config.yaml
hop_length: 320
num_classes: 4
head_dim: 32
bias: "all"
parallel_block: false
inner_norm: false
positions: "sincos"
pooling: "class_token"
init: "kaiming_normal"
optimizer: "muon"
nesterov: true
grad_clip: 1.0
lr_schedule: "cosine_restarts"
adamw_weight_decay_other_params: 0
Rows from block 10 of a small sound classifier, named by matrix and row number. Rows with one number belong to one neuron. Each number is 128 + 24 x the weight over its row's rms, rounded and kept within 0 to 255. All counts start at 0.
After each neuron's rows are labels from the 100 clips, of 14976, where the neuron reaches its highest value: "strongest on" is what is common among them. Only what is clearly more common there than usual is listed. The data: acted Russian speech (Dusha). In brackets: how many of the 100.
# fc1: MLP up (model.blocks.10.mlp.fc1.weight, 1024x256), inputs 0-127
# fc2: MLP down (model.blocks.10.mlp.fc2.weight, 256x1024, transposed), outputs 0-127

fc1.446 [117 132 128 139  95 165  94 110 121 154 146 140 136 160 150 106  90  96 115 109 130 132 115 121 141 165 153 111 119 105 137  83 124 153 127 125 154 121 159  96 162 140 168  82 115  98 142 158 144 113 142 128 145 117 124 108 128 119 114 121 139 112  59 116  95 194 132 137 119 166 114 168 164 171 140 122 119  94 148 126 161 131 141 108 133 137  99 124 147 186 133 120 101 154 122  72 152 119 126 107 141 154 125 155 129 138 127 130 146 117 135 110 104 120  90 171  95 109 144 101 124 135 138  96 112 148 120 114]
fc2.446 [145 134 105 113 143 175 123 100 137  98 135  89 142 140 119 127 142 113  79 158 153 117 187  69 119 168 112 149 108 131 131 123 114  60 117  98 120 107 104 109 147 113 130 134 102 177 148 110 150 129 143 114  88 117 122 146 135 146 112 137  63 152 165 140 116 122 111 137 114 104 156 118 116 117 123 122 158 120 101 167 126 154 135 132 142 143 109 105 110 106 152 121  96 109 106 123  78 134  97 110 121 120 153 169 118 159 118 124 134 136 135 115 139 183 140  98 117 139 112 132 162 140  92 150 117 144 125 113]
strongest on: emotion: angry (57)

fc1.494 [122 187 146 152 142 137 113 104  74 134 106 126 116 113 145 106 144 148  77 105 137 151 118 106 134 153 147  88 102 147 138 156 125 124  93 116 108 127 108 166 124 103 130  99 138 130 108  90 133 148 130 120 132  91 133 133 148  95 141 154 105 142 129  99 155 104 142 168 141 157 122  87 129 112 140 135  88 121 114 157 141 108 132 135 124 155 130 101 107  92 107 119 128 119 125 124 133 129 147 146 107 160 146 151 136 138  93 127 142 124 216 110 104 123 174 128 129 156 118 128 182 184  91 159 118 181 156 122]
fc2.494 [139 138 133 110  62 137 123 133 150 168 188 157 124 147 149 103  91 101 132 153  90 137  77 110 109 139 155 107 103 135  78 121 114 100 112  92 143 154 167 135 138 111 117 171 115 121 132 136  97 100 156 106 143  96 187 117 116 140  82 117 109 171 119 148 174 123 108 127 139 150 152 136 126 150 121 127 116 153 150 117 139 107 131 133 136 128 121 135 160 143 138 136 116 160 146 154 132 161  86 166 146 124 124 116 141 141 159  96 154  73 125 126  95 147  97 122 133  89 122 160 120 134 153 102 107 100 124 161]
strongest on: emotion: positive (39)

fc1.4 [152 133 113 185 148 110 123 122 136  80 125 111 108 144  86 140 122 110 144 135  83 157 112 130  78 107 113  98 166 123  98 145 106 137  94 110 101 130 126 134 117 105  89 141 145 129 123 118 172 160  83 122 116 132 134 146 137 148  94 139 158 151 118 167 161  98 129 113 149 104 126 147 101 133 137 135 122 145 147 191 150 106 134 102 121 151  82 140 152 152 145 123 123 156 146 128 118 130 165 135 164 110  98  93 145 151 148 129 180 130 115 107 132 147 140 148 112 128 144 101 139 172 171 153 135 121 127 120]
fc2.4 [160 141 141  98 120 176  77 100 111 128 143 149  96 139 139 115 134 106 121 134 121 118 133 138 144 118 108 135  95 160 161 142 151 158 119 114 116 159 181 104 128 126 160 149  94 155 144 167 146 137 139 120 140 111 135  96 129 163 149 147 131 130 140 108 144 135 111 168 175 155 109 122 121 109 145 149 127 125 165 151 137 129 138 157 126 138 139 100 129  95 131 153 138 126 101 126 114 140 127 124 115  86 198 160 105 149 118 123  67 103 130 135 185 132 139 131 121 162 132 104 152 121 150 139 213 111 123 163]
strongest on: emotion: angry (51)

fc1.431 [146 163 105 135 120 144 116  86 127 133 113  98 114 163 141 119  98 141 132 151 122 137 146 113 161 131 111 135 166 121 138 122 104 126 107 120  95 142 146 140 111 138 125 156 112 146 136 106 120 102 133 136 133 106 115 105 117 131  65 105 143 103 148 151 157 136 136 146 145 133 103 145  66 122 115 133 125  94  89 128  92 121 116  91 113 117 119 125 149 119 131 170 123  98 184  92 136 149 114 102 121 106 160 174 162 112  67 173 154 167 111 128 132 103  72 143 112  88 108 106 147  71 115 151 144 124 150 139]
fc2.431 [107  96 167  71 104  86 198 136 133 103 138 108 158 108 122 149 155 137 146 108 145 108 108 133 131 134 149 167 109 101 105  92 127 116  93 106 143 144 101 152  87 119  99  99 120 128 100  93 111 106 118  88 137 119 109 129 168 142 144 105 128 114 122 103  99  84 161 148 110 116 104 128 111  97 145 155 121 141  99  74 121 115 145 183 198 161 153 152 150  95  99 125 134 100 105 129 116 125 151 108  94 138 177 181 106 118 108 139 159  81 120 100 113 123 108 119 109 151 155 119 116 156 162  97 126 122 148 142]
strongest on: emotion: angry (39)

fc1.360 [ 99  84  98 110  97 146 154 105 145 119 117 144 104 146 123  74 133 112 114 138 110 114 102 146 134 168 149  92 146 110 142 154  95 101 140 145 140 127 123 143 146 133  82  84 100 157  97 118 151 140 126  58 130 103  98 136 134 133 156 134 132 150 114 171 153 114 147 145 107 110 121 150  89 105 132 106 143 129 146  85 171 126 151 123 117 148 144 137 130 122 116  75 177 121 154 169 138 129 176 117  90 123  82 155 158 154  95  55 167 159 127 144 127 117 139 135 133 161 163 139  99 108 112 156 153 152 138  99]
fc2.360 [ 96 149 190 131 110 107 102 123 118 101  95 154 149  94 106 125 105 179 151 158 173 124 161 166 141 122 100 126 154  97 103 109 104 130 201 152 100 152 153 123 118 155 175 138 160  50 146 145 105 161 125 124 130 137 125 110 135 107 130 135 144 131 154 104 146 119 121 107 153 120  97  90 121 135 147 162 165 158 105 152 144  90 147 126 125 115 155 137 121 130  96 157 132 143  93  98 122 125 107 142 124 157 154 107 105  81  99 182 147 133 117 133 114 130 156 155 109 154 100 107 123 123 142 146 129 109 132 165]
strongest on: emotion: positive (45)

fc1.259 [161 133 102 171 146 114 110 147 125 141 163 114 127 143  84 164 143 160 142 144  94 100 134 125 105 113 101 151 180  93 119  76 128 153 126 144  93 111 143 116 142 120 103 142 125 128 124 106 136 129 129  79 126  79 132  88 153 118 115 106 139 112 103  99 123 131 119 134 138 157 101 110 127 145 143 143 144 140 119 106 100 137  80 107 139 134 154  72 130 158 129 147 132 127 100  88 120 117  88 159  91 176 120  84 141  91 127 138 136 158 111 151 144 118 101  80 152 116 150 128 144 142 101 136 100 152 122 118]
fc2.259 [122 127 136 119  87 122 147 117 122 109 116 151 139 124 205 133 126 144 106 138 121 163 151 103 159 116  95 166 133 117 151 133 123 100 114  72 151 127 156 149 118 119 124  98 125 102 108 161 101 116 131  99 117 113 160 146  77 143 124 106 117 105  95 108 151 162 153 140  98 103 157 158  93 128 154 125  76 103  66 140 153 127 100  99 124 123  94 110 151 166  94  88 114 113 150 117 139 140  88  86 101 121 179 147 109 126  75 133 146 142 142 131  46 115 147 136 105 121 125  97 114 104 136 107 135 149 141 121]
strongest on: emotion: sad (55)

fc1.484 [ 75 116 146 133 129 143 134 142 136 153  95 126  92 148 102 148 114 129 155 157 137  98 159 132 123 127 134 124 143 128 120 130 115 127  61 125 179 109 101 125 161 131 148 163 142 160 163 152 138 107 160 111 106  80 164  87 133 164  59 138 116 144 126 155  84 126  97 138 120  90 139 139  96 153 114 135 127 187 119 124 123 116 120 165 128 138 151 118 135  97 112 145 122 147 140 122 132 140 114 109 151  82 166 138 199 146 141 135 157  81 144 124  99  85 123 136 150  97 110 116 117 101 144 100  88 100 127 109]
fc2.484 [139 106 114 155 106 121 137 114 120  85 176 107 123 112 141 123 123 150 124 147 106 126 121 176 124 124 162 111 149 122  99 161 111 105 154 140 142  93 146  96 144 125 134 131 158  95 123 135 148 123 142  78 146 141 136  71  99 135 116  85 115  53 172 116  75 108 146 119 132 120 130 144 102  56 134 134 110 167 114  97 142 141 145  73 127 110 117  96 141 110 159  92 131  90 170 102 154 114 117 128 122 152 134 166 129 163  87 121 130 118 122 141 145 158 156 174 105 117 137 100 126 109 103 115 147 117 156 149]
strongest on: emotion: sad (61)

fc1.31 [124 135 125 135 152 142 120 145 140 143 120 113 128 106 146 153 153 148 127 141 131 149 113 142  89  79 153 114 136 143  84  96 122 107  88 113 126 126 150 132 148 151  97 139 135 105 113  64  89 110 104 113 119 128 140 155 110 135 138  71 121 111 129 103 161 162 116 124 135 131 156 140 181  82 139 131 162 109 109 156 120 135  88 160 156 121 145 151  85  85 106 147 165 122 132 141 147  81 117 158 108 140 122 109 132 124 108 102 145  96 153  93 124  97  87 103 130  98 133 139 160 124 176 130 129 119 137 140]
fc2.31 [142 126 128 117 102 130 189 136  97 160 141  97  96 115 139 168 134 155 133 151 155  96 132 130 145 177 147 153 157 163  93 164 116 135 145 175 137 140 103 139 100 129 167 150 111 156 139 142 128 137 141 145 160  81 120 205 174  98 160 100 161 134 127 140  82 101  79 140 144 122 124 129 154 113 134 123 106 159 158 107 100 140 124 144 149  96 125 149 154 117 112 139 164 102 128 142 138 140 127 118 132 145 110 113  85 132 119 139 105  95 154 141 151 138 116 152 124  98 165 136 136  96 123 133 120 145 146 103]
strongest on: emotion: angry (52)

fc1.634 [167 140 138 169  87 119 119 147 113 139 110 132 100 105 146 183 164 131 137 140 156  98 116 156 150  99 174 179 156  85  82 120 111 109 142 104 154  97  96 116 158 124 133 163 145 145 146 179 107  85 118 124 120 152 136 156  87 148 105 128 103 146 153 109 156 122 149 122 156 129 147 117 125 149 113 151  93 135 128 159  83  64 164 154 111 105 158 151 135 137 137 137 109 104 136  98 125 123 130 132 126 154 116 112  86 127 125 151 145  65 111 143  74  97 160  97 144 171 145 176  94 119 148 107 131 106 131 165]
fc2.634 [139 155 129 131 133 117 154  96 163 120 144  97  86 125 136 129 146 114  94 123 160 129 129  91 108 141 112 126 127 150 134 118 111 133 107 161 110 134 148 143 115 144 132 102 140  84 115 129 107 175 146 127 134 139 128  90 145 127 156 104 150 128 131 123 142 109 157 136 110 139  71 124 173 126 191 104 115 142 120 120 129 101 157 130 112 134 141 125 154 129 125 128 100 148 104 119 118 133 149 113 137 197 103 156 137 176 138 131 116 106  35 133 149 139 166 130 121 128 123 126 155 119 155 129 134 135 141 128]
strongest on: emotion: neutral (61)

fc1.354 [137 165 149 143  98  89 111 120  88 132  80 174 103 171 147 104 145 121 135 117 141 109 151  68 136  94 169 143 138 139  92 124 148 125  80 106 133 151 119 132 125 100 113 156 105  99 117 130 121 121 183 147 124 135 136 134  97 165 116 132 157  83 126 128 161 154 125 109 117 123 145 110 135 122 123  79 147 120 200 131 116 102 121 115 106 168 150  93 142 136 169 151 154 130 142 138 121 170 142  84 122 146 145 112 152 128 129 103 117 180 100 129  62 134 111 165 149 148 122 136 105 132 136 148 131 155 121 168]
fc2.354 [117  91 129 123 127 123 129 131 133 153  85 128 144  88 158 137  97  53 153 147  93 105 156 133  99 167 173 114 118 146  86 110 134  59 194 146 137  93 179 151 121 102 122 141 123 186  97 127 142  91 108 146 151 116 120  88 132 137 136 110 112 108 141 153 107 112 155 169 142 150 110 154 156 140 130 134 128 115 146  94  70 126  99 142 117  89 110 170 147 135 168 111 122 100 148 120 128 102 117 184 118 118 150 142 112 132 123 162 103 111  88 163 129 148 146 144 154 123 166 152 138 149 122 150 134 117 162 138]
strongest on: emotion: angry (49)

fc1.70 [111 158 155 146 129 107 127 164 112 141 120 124 161 146 132 126 106 143 104 108 149 163 153 132 101 150 139 169  75  99 136 107 122 104 159 143 151 139 105  88 131 140  78 130 149 114 136 118 133 112 122 156 119 145 134 129 131 182 117 117 115 147 116 131 129 103 110 115 120 119 109 140 109 123 143 109 155  98 127 102 126 138 103 115 172 136 130 102 145 134 139 138 144 104 111 119 167 108 129 154 116 102 127 195  82 146 138 174 143 118 145 112 147 124 110 123 135 116 112 109 124 125 102  87 129 125  80 186]
fc2.70 [117 142 133 121  80 156 146  99 157 156 115 141 172  76 157 166 107 181 115 118 123 148 159 143 149 115 144 108 128 138 143 120 148 155 121 151 163 124 160 127  57 144 138 124  95 103 169  97 141 160 138 106 130 163 132 140 131  99 141 117 110 132 132 113 117 177 131 121 123 136 176 143  81 153 152 146  92 167 137 100 140 155 148 120 150 130 145 136 122 117  66 118 141 143 112 107 115 173 119 104  96 105 143 156  84 144 122 156 128 127 114 124 137 117 145 149 108 170 133  80 156 114 118 175 111 105  97 150]
strongest on: emotion: positive (61)

fc1.519 [160  65 122 141 157 152 103  93 159 134 145 124 126 112  73 148 146 127 167 133 116 142  94 109 117 125 165 143 129 153 125 117  43 134  78 121 132 144 132 113 103 162 156 162 156 160 129 138 124 144  89 124 113 148 106 154 191 128 130 146 132 137 168 120 121 144 105 132 115 115 158 147 120 113 169 152 115 127 130 112 117  97 125 127 136 108 106 163 127 159 128 140 157 132 146 123 108 108 120  57 126 108 128 152  89 158 107  80 154 179 101 161 155 157 124 140 108 155 151 138 117 144 129 149 132 129 158 120]
fc2.519 [126 149 111 179 121 140  85 113 146 119 135 117 154 120 102 116 158 102 141 119 138  99 139 122 130 110  87 149 146 115 140 172 139  86 116 125  98 102 126 126 125 158 121 126 122  72 183 134 112 117 129 131 118 160 136 129 102 138 138 143 110 113 145 125 134 133  90 120 122 171 136 100 121 164 168 114 161 115 135 175 116 122 107 171 133 145 178 152  99 111 183  66 145 135  96  93 138  97 123 135  86 114 159 183 114 126  99 127 166 159  93 128 115 141 136 150 127 138 140 141 142 131 132 165 121 134 153 117]
strongest on: emotion: angry (58)

fc1.363 [115 129 137 113 164 105 129 134 145 155 110 163 111 159 102 130 149 132 145 130 163 133 123 137 120 132 133 173 162 131 140 114  98 100 142 131 160 153 103 116 103 113 105 118 134 151 137 101 137  87 179 113 132 142 154 117 117 116 143 132 168 135 144  81 113 136 134 155 120 127 151 132 157 131 110 147 129 174 117 127 106  89 187 167 102 105 128 119 112  88 156 141  69 143  95 146 104 141 128 112 145  99  87 110 167 141 157 103 150 106 125  85 109 108 144 142  90 174 111 111 152 117 157 132 105 167  88 111]
fc2.363 [110 139  92 126 120 139 192 106 107 193 119 123 123 137 161 126 150 118 149 123 150  96 136 126 121 155 128 158  96  88  81 109 158 116 117 107  95  85 140  85 116 106 138  98 122  88 135 160 139 152 111 119 120 126  95 158 125 155 114 138  99 135 143 109 168  73 135 102 179 128 146  82 130 122 161  93 133 107 126 156 151 119 137 123 142 139  91 132  96 175 132 120 120 133 151 128 105 175 109 113 116 183 150 132 163 128 133 145  70 101 160 129 152 150 119 102 178 105 136 168 121 140 134 125 145 136 148 100]
strongest on: emotion: neutral (60)

fc1.625 [134  94 113 131 130  97 168 162 112 127 105 148 148 125 125  88  86 130 123 133 122  95 128 160 132 126 127 202 118 119 147 116 163 134 165 158 129  79 117 115 138 119 153 144 111 117 144 100 102 118 152 152 114 101 156 154 125 129 124 146 161 146 146 117 145 145 106 117 144 110 105 131 146 161 122 119 102  95 124 128 118 115 170  92  98 167 123 115 136 132 163 162 134 144 189 142 143 169 125 143 153 152 124  60 152 128 101 105 100 110 100 111 135 146 174 170 136 114  94 148 108 137 107 134 135 128 134 147]
fc2.625 [160 124 149 126 161 118 174  91 137 154 115 118 122 107 133 122 136 139 155 140 169 128 144  83  87 177 145 136  77 109 125 113  99 129 143 110 127 156 156 122  97 116 135 149 115 161 132 137 146 154 139 140 126 158 133 134 104 130 186 103 115 139 131  76 142 145 160 133 160 149 101 186 118 160 135 139 147 122 134 146 180 148 143 127 100  90 109 137  84 114 140 176 124 126 114 148 147 145 149 131 112 141 102 170 119 131 149 166 113 114 137 120 118 146 149 179 186 121 121 135 151 117 121 126 124 139 136 107]
strongest on: emotion: neutral (68)