A small sound classifier, trained from scratch.
Model: 11.1M parameters, log mel input, arch vit, activation gelu, patch size [64, 2], layers 14.
Rows from block 10, named by matrix and row number. Rows with one number belong to one neuron. Each number is 128 + 32 x the weight over its row's rms, rounded and kept within 0 to 255. All counts start at 0. After the name is the row's rms in percent of the matrix's.
# fc1: MLP up (model.blocks.10.mlp.fc1.weight, 1024x256), inputs 128-255
# fc2: MLP down (model.blocks.10.mlp.fc2.weight, 256x1024, transposed), outputs 128-255
fc1.19 118 [182 126 148  56 113  97 114 114 160  74  85 141 109  82  93 131 160  99 192 117 121 148 131 114  98 142  82 177 119 109 173 174 101 123 112 153  97 103 129 130 126 166  62 119 198 147 145 136 155 131 168  84 144 120 104 102 116 174 142 166 133 142 120 111 136 135  64 125 180 134 127  60 162 123 133 140 142 136  70 131 108 134 113 126  92 119 142 131  77 156 150 162 125 136 116 158 151 186 162 156 178 148  83  78 170 174 169 132 138 132 106 107 138  87 128 154 126 157 169 114 133  85 165  91 111  70 113 117]
fc2.19 121 [143 114 101 142 150 156 150 141 138  80 115  92 114 169  93 198  77 114 136 152 166  94 120  93 183 122 153 116 156  77  69 114 131 169 136 135 117 197 168  81 134 147 109 159 143 118  92 116 142 127 115 128  98 104  93 205 138 116 177 152 152  95  90 140  73 105  57 146 182 136  94 147 126 141 200  99 158 106 128 145 195 204 119 107 157 169 103 153 131 106 161 148 161  85 181  95 141 127  80 109  98 117 157 143 103 193 122 156 112 118 110 144 161 139  78  90 128 127 131 177 155 111 122 135 108 156 111  94]
fc1.20 066 [ 98 156 126 183 105 189 114 166  89 161 186 126 123 142 103 121 197 177 137 154 146  84 126  72 125 132 174 126 137 138 125 116  90 104 141  84 142 157 140  80 142 125 183  97  76  66 115  64  70 170 139 155 152 121 109 117 125 167 166  69  83 130  90 119 133 130 147 149 184 106 133 122  97  74  99 153 145 139  59 147 143 104 113 119 109  78 120 174 158 132 100 117 121 125 139 161 167  66  95 139 121 176 152  97 149 198 176 106 130 118 114  50 145 115 144 160 110 144 167 112 118 124  95  93  88 160 140 171]
fc2.20 069 [125  58  84 109 168 103 153 109 112 178 142  51 188 115 146 115  73 132  70 143  99 100 121 145  91 126 135 195 146 129 171 149  91 182 120 110 152 172 111 124 199 129 104 182  55 132 135 128 138 104 133 106  76 134 165 166  62 155 126 120 185 103 124 103 137 192 105 132 150 122 120 187 116  84 133 145  89 114 192 100 128 121 119  98  98 117 118 148 110  57 112 178 152 201 107 151  64 105 163 134 149 138 112 168 152 138 241 133 125 137 108 115 126 138 136 182 155  87 172 145 120 136 139 164  61 167 110 120]
fc1.21 101 [160 151 200 138 111 150 158 165 145 189 138 130 172 111  52 165 163 112 136 133  77 131 142  86 101 147  60 145 140 122 115 156 100 183 125  84 124  91 136 119 165 101 105 102 120 171 105 135 103 165 124  80 102 101 149 146 118 126  57 120 121  64 137 118  85 111 114 191 142 128  64  56  79 137  95 147 169 101 158 103 138  49 165 113 147 117  98  74 121 121 162 126 115 159 138 130 116 146 124  82 156 135 109  96 131 147  86 124 104 157 100 109 120 101 141 138 133 148 166 124 139 138 154  94 154 136 147 161]
fc2.21 102 [147  75 119 167 166 108  68  99 122 128 153 128  97 158 180 133 188 132 123 199 122 137 149 100 188  83  72  81 160  91  94  54 139  98 132 143 160 139 135 117 144 150 146 130 104 125 102  87  82 139  94 123 167 123  73 178  97  84 181 134 105 124 116 154 156  89 127 102 133 125 118 119 120  78  65 101  66 145 198 158 127 171 140 222 155  66 144 167 103 177  42 184 130 113  43 126 218  86 131 117 179 100 122 143  71 153 162 126 127 132 123 118 127 173 100 160 153 119  99 121 106  96 168  62 142 142 148 148]
fc1.22 120 [118 234 189 135  85 106 114  74 133 177 116 146  91 163 145 150 124 113 209 170  90 122 200 112  91 101  85 133 105 100 130 145 126 129 135 115 101  82 161 111 109  63 150 164 105 166 138 162 150 126 136 127 127  96 125 169 112 133 163  82 146 116 141  55 165 155 152 167 130 102 155 184 110 142 133 157  75  85 133 129 128 131 180 166 110 111 194 104  69  97 169  86 114 174 100 124 114 123 148 163 139 103 114  79  92 120 124 136  40 119  99 100 134 106 126 143 152  56 154 134 106 104 186 100 157  58 176 159]
fc2.22 118 [196 133  78 163 116 102 137 155 193 114 145  87 123 100  71 135 145 144 169 103 114 210 164 123 148 106 205 123 119 116 140 121 178  72  96 137 107 154 119 166 124 167 145  99  44 138 139 131 102  70  98 178 104 200  63 119 197 169 169 106 137 151 109 158 103 116 116  64 144 169 124 153 144  86 141 154  99 128 134 136  93 118 110 140 113  58 146  66 177 134 159 106 123 109  81 163 122  73 138 102  92 178 114 167 149 182 157 116 133  99 138 179 154 135 128 144 135 182 116 112 153 102 129 124 170  82 133 118]
fc1.23 112 [196 133 156 117 115 102  96  79 105 183 124 159 121  75 158 138 134 176 122 164 132 151 117 149 127 147 118 164 110  87  56 109 149 111 127 147 154 143 109 140  86 153 202 100  91 127 148 153 144 187 111 111 121 181 101 168  99 135 144  98 202 177 169 107 165 132 153  96 114 106 163  67 129 147 153  88 189 133 109  61  62 108 115  96 135  89 104 138 154 161  79 135 192 137 135 131 126 113 171  58  77 129 133 160 124 157  92 169 119 120 164 118 176 145 188  87 128 117  97 203 150  96  96 131 107 117 118 119]
fc2.23 098 [205 158 181  87  90 143 111  83 113 143 141 113  86 107 134 170 114 154 139 162 177 116 142 103 146 132 172 189  96 120 149 110  79 150 102 137 127 124 162 200 115 156 110 160 141 162 113  89 123 164 130 160 200 104 140 104 126 134  96  89 150 154  86 170 136 134  46 171 124  74 184 126 152 144 160 101 113 119 129 146 164 147 173  52 101  79 120 139 128  96 174 128 143  80 157 105 106 172 141 138 138 154 120  96 136  97 153  95 119 166 181 132 158 150 163  94 179 187 141 118 150 159 122 103 123 118 159 126]
fc1.24 079 [158 169  99 160 131 154 106 115 103  99 132 136 161 167 128 106 198 145 138 117 109 113 131 130 169  95 135 166 163 147 102 124 137 149 149 160 107  64  94 164 145 155 130 105 160 119  95  97 127 123 140 118 199  90 106 119 146  99 174 172 101 131 106 171 114  59  80  90 141 136 112 109 130 151  75 110 135 109  98 107 147 126 150 143 171 132 104  69  80  89 111 105 157 137  95 100 140  60  91 125 119 142 129  79 147 207 132 173 159 143 127 122 138 206 152  87 140 104  78 146 141 143 191 184 144 170 126 102]
fc2.24 087 [134 119 122 101 154 139 128 146 125 243 164 114 135 151 152 109  90 128 135 158 127 135 128 107 134 109 111  87 152 217 179 154  87 154  51 146 144 144 194  99 168 188 140 146 136 105 141 109 174 141 134 183  94 165 169 140 144 153 140 113  88 103 149 106 134 140  85 139 107 173 129 133 167 124 167 128 223  82 108  82  46 146 139 122 124 173 126 130  96 117  89 151 192 160 171 113 104 131 134 144 146 127 131 133 202  82 186 117  90 113 163 153 183 115 125 158 103  92 125 111 157  92  87 142 115 113  99 139]
fc1.25 088 [ 92 161 102 193  77 141 152 109  94 167  86 132  82 162 137  60 105 111 151 117  64 105 126 110 182 132 130 100 162 134  81  83 112 105 155 148 153 125 122 158  55 101 152  80 101 121 102 129  72  84 108 200 101 128 110  69 129 111 115 133 100 115 119 150 120 107  96  87  93 102  64  89 143  54  99 162 102 200 162 110 145 115 116 144  75 117 188 125 140 116 128 130 120 169 151 105 170 134 145 106 138 137 111 132 174 110 141  83 150  85 152 112 111 143 132  99  80  63 156 154  91 204 106  94 220 178  79 111]
fc2.25 090 [152 163 117 112 100 113 101 120  99 216 101 106 134 158 187 140  72 116 122  87 156 122 110 153 143 132 175  73  86 149  93 130 149 176 102 146 117 143 160 114 126 130 149 171 151  80 185 112 127 191 157 119 161  99 131 153 100 146 176 105 130 164 117 146 127 106  81 173 130 113 136 146 104 167 114 112 120 156 164 147 143  70  84 134 178 157 102 144 133 166  38 118  79 123  96 177 140 160 150  93 173 110  82 133 155 113 105  83 123 131 154 150  85 131 138 154 184  92 158 195 109  81 101 120 107  80 141  81]
fc1.26 087 [106 169 151 142 243  93 152 156 147 136 113  77 181 100 125 109 119 131 162 111 130 112 162 173 109  81 123 140 129  87 113 141 112 111 113 179 130 122 100 142 119 133 134 166  72  94 127 175 126 160 147 160 139 195 120 175  30 130 149 136 129 143 101  71 149 133 137 108  70 108 135 141 118 141 188 136 234 129  88 115  77 133 146 110 137  82 127 107  92  91 126 132 122 164 101 121 117 151 159  98  93  65  98 129 121  88  93 118 100  93 126 143 109 107 136 166 121 146 126 107 138 170 137 126 105 169 119  85]
fc2.26 096 [143 154 143 128  93 113 143 102 150 177 138 100 146 110  63 135 117 148 131  57 162 167 144 147 120  94 136 131 118 134 146  88 152 147 124  99 107 101 144 216  92 113 121 120 135 169 127 128 152  67  92 103 191 143 125 126 167 132 119  63 172 123 133 147 102 180 105 125 177 155 183 145 182 130 107  91  66 167 150 172 180 102 154 129  81 106 187 154 133 156  92 168  72 146 178 137 137 105  83 130 138 105 109 106 135 128 184 143 118  93 161 127  89 140 188 106 151 128  94 159 102 134  73 195 114  63  91 130]
fc1.27 096 [144  83 118 157 136 156 135  87 132 178 116 123  86 118 153 177 135 129 148 161 171 111 137 184 105 151  91 143 132 109  70 132 105 130  99 136 176  77  90 157 122 114  92 125 156 145 129  92 142 151 134 141 148 166 140  99  85 196 123  69 137 132 108 133  92 132 169 176 106 100 120  97 149  89  90  90 135 141  65  80  96  86 129  90 100 151 169 134 145 202  34 149 109 144 152  89 115 108 116 127 142 131 106  93 168  90  74 191 133  96 125  89 150 149 145 112 137 158  87 116 125  54 114 104 191  56 158 102]
fc2.27 102 [116 175 132 115 106  99  93 154 107  76 144  95 101  74  72 145  97 157 127 132 104  87  65  92 119 125 156 144 118 162 126  60  96 110 171  91  84 147 108 233 113 141 137 105 130 107 128 155 125 109  94 121 157 139 160 114 178  76 140 157 132  92 187 130 161 103 148 165 192 120 180 117 141 113 114 128 171 143 174 125 122 100 134 104 121  84  93 151 168 113 169  68 164 157 153 114 133 140 147 110 162 121  64 183 105 141 128 106 145 117 148 145 154  98 113 111 110 149 150 100 125 183  73  96  79 127 158 112]
fc1.28 090 [127 120  89 184 131  84 134 127 143 127 144 114 124 164 155 208 169 108 137 149 174 170  81 152 149 119 168 158 134 151 122 131 120 145 116 101 126 198 111 146 160 161 122 125 178 139  84 140 102  64 143 131  76  56 117 150 126 126 100  82 148 161 153 148 114 193  95  94 188 129  93 133 119 134 143 133 134 107 111 113 100 127 165  93 114 103 113 115 109  89 119 128 112 147 168  92  81 122  87 163 163 102  76 168 100 123 157 146 120 113 191 116 162 116 141 122 122 112 186 135 148 148 110  94 144 128 171 161]
fc2.28 104 [120 107 205 112  78 115 160 138 158 120 106  55 118 121 145 131 104 117  98 113 120 140 156  91 107  96  75 125 114 133  76 127  86 113  82 152 118 119 161 145 110  88 160 178 110 145 122 160 151 167 110 126 131 183 108 116 111 143 128 138  97 140 129 122 122 134 156 122  96 159 140 149  90 141  79  88 139 120 203  96 137  89 147  97 140 176 164 158 130 153 125 144 245 120 187 124 158 150 150  90  94 180 133 121 135 149  53 124 122 128  96 138 189 141 147 136  58 114 148 125 115 163 141 110 153  82 143 115]
fc1.29 102 [158 162 116 160 185  72 118 129 117 126 107 104  95 105 146 117 124 139 141  81 188 129 139 146 171 142 108 109  83 189 169 114 135 155 129 105 136  51 147 101 140 167 145 130  76 128  62 164  91 133 107 112 133 103 110 120 132 113  91 206 120  76  99 118 163 150 113 146  98 106 147 132 127 160 128  99 242  97 206 108  76 157 109  84 122 111 129 124 111  92 120 109 136 144 118 149  98 151 102 120 149 143 102 131 172 129 139  97 123 164 148 119 137 130 139 120 176 123 107 148 102 129  84 138 179 159  56 159]
fc2.29 114 [137 181 145 172 133 128 125 126 123 139 104 101 145 168 169 132  89 124 121 138 139 155 108 130 132 100 108 122 169  64 121 103  92  83 114 140 100 147 139 148  94  58 105 132 180 142 152  97  77 182 117  30 103 151 122 168 105 183  90  59 103 177 124 111 128 184 156  89 142 148 139  71 106 160 105 102  76  97  94 108 181 116 108 170 112 155  92 139 130 114 153 148 109 123 148  49 108 141 113 141 121 151 130 109 103  96 105 181 111  92 141 145 149 180 116 163 119 125 126 126 105 130 171  74 138  86 194  89]
fc1.30 083 [ 96 130 142  79  95 120 108  73 188 174 203 150 144  81 150  91 149  87 127 124 170 155 108  95 124 121  81 106 180  96  79 114 124 147 189 163 149 117 179  99 113 102 180 100 149 125 171 122 138 102 133 188  52 123 123 139  71 203 126 113 153 127 158 128 145 105 134 124 117 115 114  81 178 160 127 129 123 156 142 130 123 165 152 112 102 123 152 126  94  66 126 167 155 124 136 164  66 162 173 170 154 131 125  85 174 109 168 204 186 116 170 138  98  99  84 186  83 121 126 116  95 126 149  97 126 135 126  65]
fc2.30 094 [119 156  52 136 120 153  88 109 137 108  98 137 149 128 100 150 150 143 150 120 113 120 145 235 156 122 170 112 124  83 132 127 137 113 144  77 123 153 132 153 106 123 151 142  87  94  95 118 137 182  72 107 162 160 150 125 151  74 146  74 155 131  95 110 144 129 135 187 147 136 134 143 152 122 118 100 143  59 149 146 157 122 130  85 178 165 130 151 175 172 138  84  94 175 144  70 133 109 140  93 157 103 129 175  66  91 114  86 124 155 163 152 160 163 116 142 145 150  92 123 168 149 154 157 156 168 150 157]
fc1.31 112 [105 129 125 158 136 149 143 118 110  93 106 111  81 131 131 142 110  77 126  82 156  84 133  98 158  81 141 149 129 103  83 152  64  91 106  97 149 102 169 148 141 102 146  85 131 144 120 137 174  53  99  81 106 107 173  92 129 125 113 113  86 183 109  56 204  96  60 110 163 119 129 178 137 134 122 108 137 131 157  52 148  89  75 165  99 149 114 166  79 180 144 160 122 124  78 115  96  66 154  95 123 132 147 160 211 118 146 126 115 179 132 151 125  74  52 195 152 142 111 136 129 156  94 139 124 125 129 136]
fc2.31 098 [153 119 173 143  93 131 104  88 117 177 141 116 130 141 115 154 130 158 141  96  89 116 136 155 116 168  81 158 158 108 164 124 116 110 135 169 136 114 138 125  78 114 102 154 143 108 139 139 139 104 123 132 136 142 119 158 148  95 116 102 125 111 145 148  70 139 139  95  81 169 147 124 107 168 138 155  90 185 147 153  81  77 168 125 181  71 112 177 210 125 141  99 132 149 148 111  27  67 159 131 140  95 115 166 114 162 166 129  66 147  99  51 147 176 143 141 125 232 124 136 122  87 111 145 128 161 158 200]